config.yaml
arch: "vit"
model: "image classifier"
dataset: "Sentinel-2 satellite tiles (TerraMesh)"
train_examples: 145000
image_size: 32
crop_scale_min: 0.7
horizontal_flip: true
color_jitter: 0.1
targets: ["main land cover"]
num_classes: 9
norm: "rmsnorm"
norm_position: "pre"
activation: "swiglu"
mlp_ratio: 2.67
head_dim: 48
fused_qkv: true
bias: "none"
qk_norm: false
parallel_block: false
inner_norm: true
patch_size: [4, 4]
conv_stem: false
layers: 12
width: 160
positions: "learned"
pooling: "mean"
mixing: "cutmix"
label_smoothing: 0.1
loss: "cross_entropy"
head_dropout: 0.2
init: "torch_default"
residual_init: "zero_last"
optimizer: "nadamw"
lr: 0.0023
beta1: 0.9
beta2: 0.98
eps: 1e-08
steps: 30100
batch_size: 128
epochs: 26.6
lr_schedule: "cosine"
final_lr_fraction: 0.1
warmup_steps: 1500
weight_decay: 0.06
Rows from block 8 of a small image classifier, named by matrix and row number. Rows with one number belong to one neuron. Each number is 128 + 24 x the weight over its row's rms, rounded and kept within 0 to 255. All counts start at 0.
After each neuron's rows are labels from the 100 images, of 14976, where the neuron reaches its largest size: "peak on" is the class under the peak; "top examples" is what is common among them. Only what is clearly more common there than usual is listed. The data: Sentinel-2 satellite tiles (TerraMesh). In brackets: how many of the 100.
# gate: MLP gate (model.blocks.8.mlp.gate.weight, 416x160), inputs 0-159
# fc1: MLP up (model.blocks.8.mlp.fc1.weight, 416x160), inputs 0-159
# fc2: MLP down (model.blocks.8.mlp.fc2.weight, 160x416, transposed), outputs 0-159

gate.303 [111 141 103 103 165 112 147 110 126 120 119 175 137 129 133 117 107 167 122 161 107 164 113 103 129  88 159 119 114 127 151 122 117 106 100 140 116 144 116 132 162 112 166 150 127 153  94 133 120 135 115 124 136 136 135 137 153 125 150 168 112 112 177 100 127  96 135 127 135 115 176 114 105 126 134 111 102 149 118 114  99 133 122 137 102  79 174 133 111 105 124 179  92  91 107 128 105  64 163  69 123 159 152  97 117 146 139 117 104 149 146 177  95 144 107 122 145 139 145  84 143 131 179 150 129 130  95 109 127 101 130 134 143 155 140 131 153 126 147 131 140 107 108 176  99 144 157 105 110 192  73 143 127 134 105 126 158 126 145 126]
fc1.303 [113 154 132 123 190 100 146 111 107 113 129 166 101 133 111 128 120 194 126 107 102 146 136 109 126 129 125 112 129 111 153 118 127  93 120 147 116 126 146 189 147 123 135 158 132 145 116 121  79 111 135 156 129 148 162 171 132 131 136 161 121 101 133  98 134  96 125 205  87 123 132 152  81 135 133  86 116 132 124 127  78 142 123 147 141 125 131 156 156 125 125 171 145 154  86 165 118 140 127 106  99 174 125 112 157 168 124 113 113 167 147 168 111 141  97 149 149 191 140 146 137 136 161 145 114  99 118 123 128 119 168 123 151 132 111 110 165  84 138 114 130 111 111 129 146 157 102 126 113 150 163 114 120 111 142 106 138 140 161 138]
fc2.303 [136 131 130 173 129 146 154  91 162 121 148 105 108 122 104 157 188 129  93 161 118 126 131 141 175 124 154 121 135 169 118 109 131 145  99 111 146 132 111 122 116 138 117 110 103 125 156 110 100 162 135  95  88 149 144 128 159 147 121 112 120 121 141 129 120 129 131 154 127 113 123 146 176 128 126 150 153  88 106 128 105 119 128 169 121 130 102 124 152 106  88 131 164 116 139  96 150 108 128 139 128 104 111  89 139 162 144 117 130 115 105 152 132 102 131  98 166  86 130 161  80 153 115 103 157 149  96 169  60 163  93 106 129 119 144 115  71 111 124 127 153  87  87 138 137 164 131 100 153 143 163 170 124 167 145 117 160 106 135 117]
peak on: trees (98)
top examples: trees (100); clouds (85); main land cover: trees (79)

gate.105 [138 117 114 133 122 131  78 123  74 121 118 129 159 132 148 114 129 176 156 106 153 103 154 140 152 143 113 143 138 109 131 145 167 107  76 141 117 105 157 121 145 138 130  90 154 134 100  84 113 108 129 134 110 101 149 110 133 145 161 170  94 135  99 123 113 133 155 121 125 168 114 133 135 144 111 131 147 126 144 139 174 123 114 140 129 122 152 144  78 104 100  95 164 129 161 128 153  90 126 140 112  89 167 118  92 144 126 143 165 149 136 138 114 110 171 136 106 155 178  81 132 141 148 151 105 156 145 103  74 165 124 157 112 146 121 148 130 124 140 145 114 114 100 133 172 135 165 118 140 182 107 101 103  88 141 152 139 105  80 130]
fc1.105 [121 136 119 106 157  83 152 177 111 170  94 131 169 157 130 112 115 130 137  90 111 154 170 115 148 163 128 152 121 146 168 176 146 132 120  99 130 157  87 108 151  92 129 113 137 134 124 174 152 166  67 122  92 151  75  85 117 130 127 119 128  98 126 177 127  98 124 128  74 154 159 167 154 147 115  92 103 154 122 121 122 145 142  96 138  95 166 116 152 110 118 119 128 121 106 130 144 126 118 141 114 100 157 109 130 145 111 118 157 129 105 123 142 113 175 125  83 113 151 180 143 116 161 165 142 103 130 147  99 149 133 113 124 119 112 122 128  93 120 112 161 109 123 125 141 124  94 148 140  97 149 120 141 135 138 116 130 150 135  93]
fc2.105 [142 102 155 124 169 134 117 145 200 142 151 123 133 157 134 140 109 137 102 127 147 148 110 121 157 101 114 122 112 123 101 163 109  88 153 124 134 148 143 150 141 102 102 117 114 169 184  88 121 111  81 124 136 139 162  57 113 129 109 154 143 130 140 168 120 174 115 151 134  95 126 137  93 172 158  77 123 122  97 130 135 162 124 117 127 116 155 118 135 116 133 149 146 137  83 116 172 141 143 169 152 120 133 120 128 148 108 119 119  96 114  88 124 144 128 126 156 159 104 147 145 122 119 160 108 110 136 148 107 125 132 139 148 138 128 142  90  77 146 157 158 189 137 146 120 104 143 143 117 121  78 154 152 116 163 131  98 150 133 147]
peak on: trees (57)
top examples: trees (97); main land cover: trees (55)

gate.144 [198 105 121 116 167 123  94 145  97 118 131 129 165 174  76  95 145 144 152 155 127 143  92 153 135 139 120 157 151 137 144 136 134 104 114  86 145  72  87 141 103 106 122 152 109 150 134 168 125 177  95 168 133 111 129 137 102 148 123 127 126 138 131 159 131 124 107 144 148 154  88 145 132 116 132 110  99 119 135 131 134 102 159 116 121 111 122  96 127 108 119 130 109 103  95 106  88  93 142  97 162 126 116 133 113 110 119 154 143  97  78 169 112 134 126 119 118 108 115 118 139 152 154 153  75 152 135 158 113 133 115 135 131 160 128 159 115 127 142 141  67 125 117 158 135 124 146 149 113 160 116 120 113 127  60 111 133  73 122 149]
fc1.144 [ 69 135 134 132  94 139  85 102 143 119 102 102  97 116 144 145  70 128 101  87 142 103 141 128  99  86  71 146 135 137 104  95 105 150 146 139 135 182 132  84  97 159 136 118 115  85 100 115 143  68 124 106 161 142 121 106 181 104 128 110 159 126 147 110 128 146 108 122 144  82 158 103 133 163 100 155 137 138 136 100 105 144 106 132 140 113 156 127 154 129 150 108 136 168 151 118 164 136 111 150 156 142  96 160 158 138 147 107 107 137 124  79 146 111 136 111 134 150 111 140 118 132 117 120 151  86 154 107 151 132 138 116 110 109 135 130 128 122 150 102 168 105 115 115 117 118 147 104 142  94 109 137 109 140 153 175 142 167 134 146]
fc2.144 [136 157 125 121  99 104 131 129 114 162 123 144 148 106 121 116 101 155 126 143 131 128 169 119  66 135 158 122 135 139 120 110  97 107 146 144 125 157 120 135 116 119 120 115 144 123 107  74 137 111 162  71 151 118 116 148 106 155 154 168 105 150 112  72 129 106 175 157 101 155 108 136  74 133  94 127 135 146 150 122 161 132  93 157 136 141 122 148 123 165 117 107 132 129 115 160 109 148 108 124  89 110 172 167 110  79 124 128 147 129 136 130 140 123 154 147 152 127  95 149 132 107 143  89 164 161  79 103 168 161 126 137 123 113 126  90 154 159 124 132 129 100 157 127 129 151 143 114 173 102 101 173  95 119 162 123 172 107 139 126]
peak on: rangeland (54)
top examples: snow or ice (70); main land cover: rangeland (45)

gate.270 [147  91 116 110 141 139 113 114 133 156 121 115 100 156  81 112 173 115 160 153 119 101 108 141 119 121 143 142 127 154 165 131 130 117 110  69  87 130 110 156 130 163 120  87 137 169 136 154 140 133 112 158 132 122 121  64 162 119  86 145 145  76 144 208 124 126 120 115 147 128 101 131 127 162 134 132 149 121 170 116  94 119 127 113 135 125 153 104 136 116 125  98 170  92 130 118 130 141 112 128 165 136 104 162 135 153 151 141 138 114 116 168 146 149 128 130 134 130 161 118 121 120 108 120 129 149 189 180 108 145 146 122  88 132 116 141  99 135 160 124 113 151 136 131 135 145 139 161 141 115 152  90  87 166  86 124 149  92 145 153]
fc1.270 [136 141 147 130 141 145  88 145 129 132 120  87 123 150  99 103  91 162  98 132 128 153 131 135 109 111  83 128 138 159 111 114 141 160 120 163 151 128 129 135 104 133 111 142 108 136 181 123 140 136 127 139 108 113 192 138 146 141 109 111 137 119 117 162 106 114 100  66 157 107  93 146  92  98 138 117 108 165 130 136 187 149 107 130 171 151 102 134 143 133 135  87  78 147 139 132 111 129  94 156 125  78  77 147 104 115 101 152 135 119 138 116 164 126 123 129 114 126 130 119 151 136 109 130 137 163  73 124 119 126  91 131 102 134 136 166  87 132 106 132 155 163 157 134 101 109 187 166 126 108 158 109 112 140 165 133 103 155 103 122]
fc2.270 [144 131 171 123 108 155 102 136 147 153 145 131  95 148 140 118  91 139 158 163 132 117  84 139 108 110  76 135 133 143 150 121 115 130 120  86 121 152 140  95 100 123 162 125 123 121 157 119 106  90 142 159 177 128 117 119 117 149 143 154 133  96 108 111 153 137  96 130 125 124 119 145 104 150  68 134 130  95 103  51  93 109 128  75  81 128 105 108 182 112 148 103 119  96 136  89 120 126 115 115 135 130 129 132 149 129 166 143 119 108 128 128 104 141 146 178 134 156 101 135 160 139 147 149 110  99 155 164 157 149 136 137 148 153 124 112 120 147 132 155 167 129 131 111 146 174  88 116 132  97 105 138 161 143 124  85 140 118 108 169]
peak on: clouds (35); built area (33)
top examples: built area (66); crops (66); clouds (42); main land cover: built area (30)

gate.55 [175  99 114 134 137 153 101 109 108 112 142  69 113 152 141 153 167 120 133 155 115 122 112 106 174 153  82 153 142 157 107 142 128 102 113 100 114 111 108 172 106 153 104 128 107 139 162 177 126 155  78 133 131 115 164 122 179 156 140 120 151 131 129 193 131 130 151 137 126 149  80 141 164 114 130 130 103 153 148 138 108 138 144 136 145 127 142 115 104 115 127 100 122 107 147 121  86 148 122 123 149 105 118 111 120  98 132 139 150  89  74 143 140 133 119 120 117 122 128 108 150 157 144 117 101 133 141 189  79 120 145  99 144 179 150 111 127 136 147 142 100 130 115 116 135 134 141 180 145 114 125 159  92 160 109 116 124  81  99 119]
fc1.55 [162 107 115 137 127 149 110 114 101 108 156  81 105 141 155 164 170 117 115 158 109 125 133  94 173 134  89 149 124 158  95 136 122 101 120 123 108 124 112 167 114 146 104 120 102 130 171 169 125 151  82 127 127 125 160 114 183 167 150 115 152 140 127 180 139 117 158 136 117 150  81 146 152 101 140 137 104 156 150 152 103 143 130 142 143 130 138 125  99 112 127 110 106 118 151 133  93 156 118 115 138 108 109 106 109  91 127 141 149  96  76 132 136 132 120 125 114 121 119 100 140 143 140 106 113 117 134 177  78 123 143  96 160 174 165  94 119 143 148 152  96 119 113 104 131 137 143 185 151 121 113 158  91 164 119 122 115  92  95 103]
fc2.55 [ 94 133 110 136 117 189  97 127  92 135 118 125 135 128 129  76 136 142 111 152 104 133 175 143  96 109 115 127 167 117 147  97  82 148 160 102 120 135 152 102 100 115 137 115 144 144 134 153  97 116 132 135 103 107 138  92  97 130 134  89  89 136 103 178 135 116 100 133 138  90 137 125 142  92 119 135 141 137 107 129 123 116  83 113 136 126 139 149 138  85  97 146 101 131 112 161 110  78 107 123 156 184 100 157 113 145 128 142 127 115 135  93 116 144 166 149 158 135 152 128 114 139 160 116 104 129 151 156 121 139 130 127 142 107 187 108 117  84 123 131 148 190 119 144 146  98 193 134 116 141 143 149 128 116 160 101 169 108 138 154]
peak on: rangeland (52)
top examples: bare ground (68); main land cover: rangeland (50)

gate.357 [191 109 112 132 159 150  58 142  99 108  92 116 149 150  85 148 150 130 119 123 130 124 109 142 132 148 113 176 160 147 139  98 123 115 104  96 142 123  95 128  90 123 110 139 107 137 130 148 161 169  92 171 179 116 162 135 130 161 128 119 140 137 115 153 131 148  87 140 162 127  85 123 138 135 127 119  99 142 151 119 148 127 162 114 133 120 147  86 127  96 129 113 105 125 119  90 103 100  98 119 172 128 127 137 138 110 127 126 125  88  88 147 131 148 155 128 160 116 140  91 123 151 136 177  88 119 133 178  91 109 116 145 127 143 122 149 114 125 145 104  86 144 123 145 145 122 152 177 138 152 146 125  97 155  77 117 101 118 104 148]
fc1.357 [115 127 146 116 165 101 132 160  99 152 111 142 151 122  90 110 152 170 147 147 109 136 120 120  65  90 140 112 127 102 122 104 134  95 107 145 146 114 127 133 153 126 112 144 132 130  91  86 136 131 120 161 165 147 115 114 118 120 130 124 171  65 148 129 124  87 106 104 131 116 135 134 105 106 151 152 112 172 128 154 153 115 149 147 154 116 135 138 144 151 144 152 116 190 123 126 157 112  86 125  99 146 115 156 139 135 137 145 111 137 122 141 145 120 120 130 111 167 127  97 141 132 160 140 154 189 105  78 146 131  86 169 116 140 129 148 149 109  96 134 116 149 152 142 137 143 137 165  93 172 112  95 149 136 114  69 113 160 179 159]
fc2.357 [148 119 139 147 127 145  83 116 106 152 114 132 139 143 142 120 126 138 150 166  96 117 107 150 145 120 135 121 110 164 128 145 159 118 138 125 171 125 155 185 106 147 147 113 169 135 155 149 148 103 110 151 146 119 155 149 136 140 115 108 117 101 101 139  92 106 123  76 131 109  75 119 130  74 141  69 133 138 142 130 150 103 127 166 175 127 142 167 121 124 123 115  71 158  92 132 129  49  84 143 131 126 147 147 136 113 108 157 116 174 140 124 153 109 159 105 145  89 127 106 139 128 114 114 134 139 159 121 116 153  97 123 169 140 141 162 122 145 118 126 174 162 130  99 144 123 152 130 117 112 109 144 126 107 174 106 126  90 114 160]
peak on: bare ground (25)
top examples: snow or ice (74); bare ground (74); main land cover: bare ground (25)

gate.358 [148  91 129 124 161 124 131 106 114 140 116 187 146 158 149 121 146 126 173 160 115 185 101 190 142 147 183 121 147 143 150 167 150  99 115 112  92 116 130 153  93 136 123 120 143 111 147 124 144 126 123 133 108 144 147 115 111 119  91 144 147 107 139 153 125 118 156 134 140 165  97 123 150 142 122 119 118 134 100 102 120 136 105 120  79 144 172  92 151 162 134 142 141  76 129  88  73 156 128 139 170 131 122 103 115  90 126 149 151 125  88 164  85 122 122 114 119 115 136  94 137 138 147 111  88 134 148 168 107 154 135 148 138 176 107 106 151  99 132 131 123 130 126 128 121 132 172 117 145 132 127 123 108  97  86  83 137 103 111 153]
fc1.358 [120 132 132 140 120 141 136 136 152 111  95 100 134  83 125 137 162  74 134  78 163 125 110 124 123 145 175 108 127 121 146 105 133 124 108 140 144 130 144 136 137 128 119 103 187 156 152 139 152 114 131 187 150 160  91  74 120 114 150 143 115 118 116 115 133 105 110  61 128 111 114 106  75 160 126  83 149 135 136 135 186 104 135  60 109  89 138 133  83 153 102  93 117 103 121 133 155 194  75 117 117 135  98 139 141 127 128 112 115 141 141 143 115 120 149 135 160 147 120 109 145  97 132 139 123 122  96 147 116 142 131 138 131 107 120  96 124 125 111 104 145 178 143 139 136 182 123 119 122 126 154 119 134 113 122 153 118 145 124 144]
fc2.358 [142 148 179 151 124 130 133 127 125 142 109 149 122  91 142 146 132 143 148 109 137 122 103 101 173 119 122 128 127 126  93 131 113 144 108  97 134 128 139 101 114 101  85 114 150  94 122 145 138 124 132 137 136 156  98 123 139  61 112 124 149 142 118  74 203 146 109 129 101 131  90 131 169 150 113 139 137 137 124  77 116 103 131 115 132 116 113 141  90 116 119 123 110 115 151 107 153 150 105 162 107 150 104 120 126 145 150 118 133 120 115 125  50 119 136 127 112 145 124 143 129 108 100 145 127 155 133 101 165 121 133 150 130 137 135 110 167 160  73 122 161 122 146 157 154 147 153 152 183  84 124 136 103  79 130 172  82 158 112 170]
peak on: clouds (56)
top examples: clouds (73)

gate.67 [120 144 134 114 122  98 125 134 105  85  88 145 150 145 109 130 155 151 129 128 113 157 134  97 115 154 126 126 108 102 197  92 116  46 101 135 155 130 118 156 126 111 113 116 105 138 145 126 166 130 112 159 133 161 162 146 138 141 137 132 105 161 129 143 127 111 113 130 188 140  86 103 107  77 127  67 140 138 172 119 140 127 129 162 140 136 124 130  85  98 134 127 122 136  84 133 128 101 168  88 115 123  85 121 135 132 132  92 122 135 144 120 102 141 115 153 139 148 121 121 125 157 186 139 108  92 101 119 101 132 128 146 140  91 131 136 154 140 128  69 107 123  83 131 116 152  87 112 130 148 110  94 104 124 122 106 102 147 151 135]
fc1.67 [143 144 111 107 144 136 136  89 139 132 114 102  93 127 170 143 134 108 152 137 115 119  82  82 182 145  99 194 144 143 103 145 118 124 152 133 121 159  93 128 158 131 120 117 122 169 130 167 147 135  89 119 134 116 107 106 157 134 154 153 136 154  77 154 116 144 156 151 109 144 114 137 162 108 118 135  78 134 140 121 108  93 195 124 149 135 155 141  76 107 129 141 129 134 148 137 122 146 124 130 128 120 141  96 102 124 137 139 156  78 138 119 142 173 121 127 146 126 111 121 123 125 130 130 150 159 128 141  98  99 165 106 124 162 156 103 143 152 165 120 117 107  97 135 153 135 124 194 183 147 140 170 113 180 123 116 128 134 137 144]
fc2.67 [118 149 118 156 107 135 142 138 151 135 108 144 129 107 117 147 159 139 138  99 131 159 114 118 174 120 149 139 125  93 163  94 102 111 116 123 128 132 150  90 136 123 160 109 126 118 151 138 136 122 175 145 110 140 152 121 140 117 159 116 105 136 116 124 136 133 139 142 174 160 149 103 110  87 161 110 174  88 106 120 141  97 157 148 112 122 119 169 133 140 103 135 164  97 102 157 139 138 153 147  95 101 139 129 124 132 180  64  79 146 115  88 126 135 110 164 145 148 188 131 122 110 154 113 151  98 123  97 111 125 117 120 131  95  92  85 111  84  94  96 162 102 130 112 135 113  89  81 122 102 115 134 129  88 164 144  95 113 154 148]
peak on: trees (57)
top examples: trees (94); main land cover: trees (46)

gate.124 [136 143 114  82 103 149 100 148  98 137 153 129 169 124 138  94 157 158 138  81 122 115 118 135 156 169 124 133 141 190 150 127 147 125 115  87 118 121 118 132 128 146  84 152 123 139  96 146 125 159 126 144 132 110 165 162 102 127 140 166 129 133 109 143 125 169 131 114 140 132  76 122 105 140 108  82  83 158 139 121 140 118 149 108 141 135 115 102 131 156 108 133 131 108 119 113 115 138 112 113 122 126 117 154 124 142 123 142 183 121 110 126  61 154 157  91 174 143 138 148  97 133 136 182  83 125  89 138  99  97 141 127 145 145 100 160 124 103 150 114 109 122 143 149 165 100 154 165 149 111 182 125  94 125 104 163 132  91 134 143]
fc1.124 [151  73 134 127 189 148 134 112 130 104 124 145 125 161  82 126 113 140 127 161 104 105 130 125 103 109 106 156 148 136 106 145 129 114 131 105 117 131  90 142 103  99 156 156 100 110 116 137 122 132  90  74 119 105 134 163 144 147 110  77 196 147 166 125 122 137  79  92 163 141 127 130 162 122 124 149 110 163 113 114  87 127 138 178 160 144 138 121 139  96 155 104 107 136 149 118  89 102 169 119 137 122 128  91 111 130 124 137 141 104 111 161 157 146 101 136  74  93 135 110 134 157 129 100 118 126 154 164 122 128 102 115 143 164 145 114 117 141 157 122 115 161 126 123 117 133 125 114 165 139  95 149 112 132  95  95 103 119  76 140]
fc2.124 [151 147 130 117 135 114 137 164 138 151 129 139 107 131 117 116 141  96 133 145 128 118 149 104 134 100 103 119  52 173 138 109 112 125 158 157 131 115 153 139 114  94 102 149 119 166 118 142 148 148  85 166 163 125 109 117  88 119 109  72 160 105 135 173 146 135 125 124 144 142 133 141 124 131 137 133 126 117 113 138 110 131 130 159 108 126 121 126 106 113 105 153  82 133 119 120 129 123  84 113  97 179  68 126  80 123 140 131 147  71 101 163 137 123 124 151 106 123 159 112 150 145 127 142 142 173 149 152 123 128 109 197 132 152 137 138 149 167  97 131 118 100 157 101 143 145 116 142 173 161 102 148 107 135 162 116 118 149  99  74]
peak on: trees (48)
top examples: trees (88); main land cover: trees (51)

gate.100 [140 112 156 107 116 156 127 116 131 108  87 102 119 101 128 125 172 115 151 124 166 110 102 127  74 105 116 106 161 119 120 141 114  90 141 134 148 143  87 113 155 132  90 126 126 156 155 125 163 143 108 117 141 157 134 125  93 154  81 113 118 125 161 144 144 126  95  68 140 136 108 135 141 117 120 128 155 161 164 108 173 109 163 128 120 128 173 130 123 126 107 103 108 142 171 146  94 145 102 149 146 126 114 113 116 119 113 120 133  72 100 157 171 133 165 120 142  81 124 100 171 109 106 109 127 158 123 163 134 124 106 155 147 121 125 166 115 163 118  89 114 161 146  80 129 166 113 130 128 150 161 116 123 161 122 116  73 155 114 140]
fc1.100 [129 116 150  96 119 163 126 109 139 101  88  98 112  94 136 123 167 109 140 121 175 103 101 132  73 108 108  98 152 120 120 142 125  99 141 149 156 144  96 104 161 126  82 123 124 154 150 120 157 139 107 109 141 161 131 117  87 150  93 121 119 113 148 140 145 129  88  73 138 126 105 133 147 129 117 127 153 144 160 111 176 111 160 114 120 132 171 132 123 127 108 114 111 147 165 150 108 143  94 149 138 128 112 107 120 124 108 125 128  88 104 154 167 132 171 104 148  85 117 106 168 100  90 121 125 164 117 152 146 117 102 164 141 119 106 171 106 164 125  87 115 161 150  90 128 153 114 117 120 158 167 123 128 158 127 116  74 161 113 133]
fc2.100 [157 120 150  91 106  85 121 111 156 127 105 117 156  99 122 133 129  90 137 134  99  85  98 103  93 137 150  81 118 147 115  94 154 124 127 162 123 134  95 166 160 105 128 127 146 142 120 167 180 121 130 158 113 148 102 121 118 173 136  65 114 129 148 118 143 144 108 152 113 129 144 144 158 120 156 104 135  90 112 156 127 141 127 146 138 136 135 110 132 107 124 120 116 172 146 140 189 106 143 108 118  95 115 127 111 127 198 127 131  83 125 142 145 120  92 122  94 116 143 108 147 114 132 102 148 114 152  85 104 103 121 118 133  64  91 124 139 144 134 100  88 174 139 143 120 130 163 136 102 142 123 143 115 140  94  90  98 159 112 133]
peak on: bare ground (35); water (27)
top examples: bare ground (62); snow or ice (52); main land cover: bare ground (30)

gate.166 [170 110  93 149 188 168 126 152  87 124 108 124 158 170 131 155 167  78 127 140 104 120 122 147 155 156 125 142 118 121 139 112 136 112 112  95 170 158 110  86 115 104 141 137 148 151 118 157 154 157  87 144 181 136 103 121 137 180 150 110 172 143  87 165 118 139 119 107 152 169 113  85 135 136 125 149  93 156 121 133 136 136 146  95 142 113 111 124 115 105  96  75 131  98 136 130 108 138  87 108 124 163 131 102 126 140 116  97 112 109 135 141 105 148 125 162 129 125 149  96 101 132 145 144 109 137 151 178  97  96 116 129 147 117 154 118 104 130 134  89 104 104 108 162 163 115 123 143 161 129 105 141 110 142 119 106  97 113 109 121]
fc1.166 [ 99  97 157 106  97 137 106 113 127  83 143 122 121 117 146 145 135 156 103 125 171 127 137 145  95  74  63 120 120 123  97 138 111 128 173 140 111 101 145 109 127 136 121 134 118  82 160 125 124 118 120  85 107 162 175 100 146 122 124  90 146 155 148 110 152 171 119 132 156 105 114 140 145 145 107 133 152 113 139 126  90 152  97 117 171 131 142 104 166 137 150 132 123 172 142 122 104  83 155 142 139  58 141 113 177  89 124 144 129 114  84 102 133 111 126 107 117 106  92 127 142 160  88 122  79  97 154 132 143 127 110 129 117 150 134 122 155 140 155 142 131 131 138 137 103 115 133 131 144 105  89 121  92 133 120 180 139 154 111 128]
fc2.166 [135 112 155 154 113 164 141 122 142 150 150 134 111 133 151 157 112 153 161 158 155 182  96 126 105  91 120 116 132 123 109 136 145 131 168 130 122  73 162 104 132  86 134 145 117 120 115 151 149 155 141  83 139 121 169 135 117 115 124 105 124  63 155 120 194 129 148 157 167 116 131  90 146 154 145 179 134  72 121 129  82 128 133 140 146 136 145 124 124 110 143 101 160  98 162  84 133 103 146 135 141 128 138 162 153 119 163 130 119 136  92 136 108 131 107 140 126 106 164 128 122 135 151 104 177 124 106 119  77 132 108  84 126 136 117  84 110  88 145 150 149 126 109  94 124 138 122 144 113  89 135 134 118 122 128 167  95 117 107 127]
peak on: trees (68)
top examples: trees (88); main land cover: trees (64)

gate.63 [190  99 122 129 161 122  53 137 105 139  95 130 134 160 114 127 125 133 140 150 114 120 116 104  97 148 115 167 137 148 153  91 114 128 115  88 143 139  97 130 116 126 105 121  97 163 134 160 148 155  97 164 172  95 123 108 176 168 123 150 123 125 102 174 132 111 137 135 155 147 115 132 123 112 139  97 115 146 175 129 144 108 166 105 125 100 126  98 115  75 132 107 132 103 115 103 125  89  91 106 158 124 118 149 135 135 123 128 137 102  70 144 136 149 127 147 142 133 129  96 136 155 159 154 136 126 123 156  92 130 127 148 118 135 119 135 118 107 152 135  75 141  96 161 130 146 178 174 130 115 127 113 117 176  82 127 135  90 131 138]
fc1.63 [105 137  87 124 114 154 138 132 140 183 133 135  87 126 163 122 104 102 112  90 126 149 137 155 162 130 116 156 140 153  99 118 124 165 115 142 149 205 134  68 119 147 158  99 115 107 119 137 140 109 104  96 144 137 141 148 133 119 117 117 159 115  82 124 125 136  83 115 160 136 130 160 123 164 108 119  77  86  76  87 107 119 124 151 116 103 153 114 118 114 111 128 109  77 123 112  99 169 104 154 115 149 125 132  91  95 125 124 137 118 157  89 103 153 148 137 149 131 154 137 132 122 100 167 128 156 108 153 140  99 150 112  74  93 118 124 119 128 144 121 148 122 106 145  87 126 155 101 149 106 153 148 112 129 156 152 112 109 133 105]
fc2.63 [121 105 132 100 143 111 132 118 122 114 135  80 137 129 110  95 120 147 144 111 153 141 161 120 180 159 100 110 105 143 123  92 151 149 136 113 104 125 119 199 126 103 144 115 173 139 152 111 110 104 121 140  88  89 131 155 111 152 152 157 128 111 111 135 106 110 109 138  89 111 107 176 107  96 119 136 144 134 142 131 126  91 139  85 136 139 135 176 145 136 129 109  97 103  74 172 130 170  99 107 151 106  76 175 139 129 141 149 107 161 101 129 127 135 105 115 106 110 149 182 117 112 166  93 129  91 155 149 117 138 125 145 157 141 115 114 128 103 137 133 134  97  91 133 119 136 141 104 146 166 166 133  98 115 157 120 158 100 138 161]
peak on: clouds (43)
top examples: clouds (47)

gate.102 [150  98 114 130 117 118 123 132 137 144  83  86 137 135 131 117 130 109 178 103 116 130 151 130 129 133 168 168 119 148 137 158 125 114 139  83 118 116 132 167 135  94 137 112 147 146 120 118 186 105 143 171 129 146 101 114  77 113 139 124 157 130 116 110 119 111  81 130  91 163 108 142 109  99 149  91 123 107 143 146 155 167 136 141 128 101 118 154 109 130 153  74 146 141 165 129 170 148 104 123 127 126 122  88 114 143 142 140 124 160 143 105 106 134 151 163 136 171 103 163 172 117 116 133  83 110  90 105  90 104 108 116 158 119 105 149 127 182 156 115 106  99 131 142 114 112 188 170 101 123 156 138 116 125 131 130 113 134 121 176]
fc1.102 [158 133 129 109 152 101 156 150 136 113 147 116 144 130 131 128 101 131 135  96 154 133  84 130 111 177 176 147 103 139 128 172 107 148 109 127 102 130  87 161 150  96 122 114 119 118 155 122 176 147 128 123 100  63 114 142 127 121 131 110  89 101 106 133 159  90 156 100 116 147 165  91  92 124  98 124 111 102 144 143 132 134 139 142  96  81 120 148 199 164 115 155 186 101 152 115 134  93 142 121 168 129 161 133 134 110 135  96 136 148 156 137 124 129 114 122 138 126 143 161 152 158  86  98 100 110 105 150  96 122 136 131 111 111 103 160 109 141 118  93 154 125 152  96 125 127 155  89  87 117 116 120 102 135 114 110 156 121 107 123]
fc2.102 [104 138  94 144 152 150 153 138 112 130 143  88 149 152 141 110 101 155 101 102 168 146 144 110 102 146 168 132 141 110 115 148 126 161 168 114 125 114 147 130 139 108 100 113 145 132 117 134 132 182 173 168  94  88 142  83 122 107 103 129 113 139 147 128 143  80 118  97 133 152 116 130 153 143 142  85 160 141  91  98 145 153 127 118 102 127 123 121 127 109 137 160 127  92  91  97  88 135 153 151 100 149 137 157 153 102 171 125 135 138 138 120 114 181 146 173 127  67 165 154 121 127 187 163 118 156 133 126 121 101 132 114 142 109 150 142 127  89 149 132 139 109  88 109 103 125 159 111 125 117 159 128 165 105  80 135 145 122 131 122]
peak on: trees (53)
top examples: trees (93); main land cover: trees (50)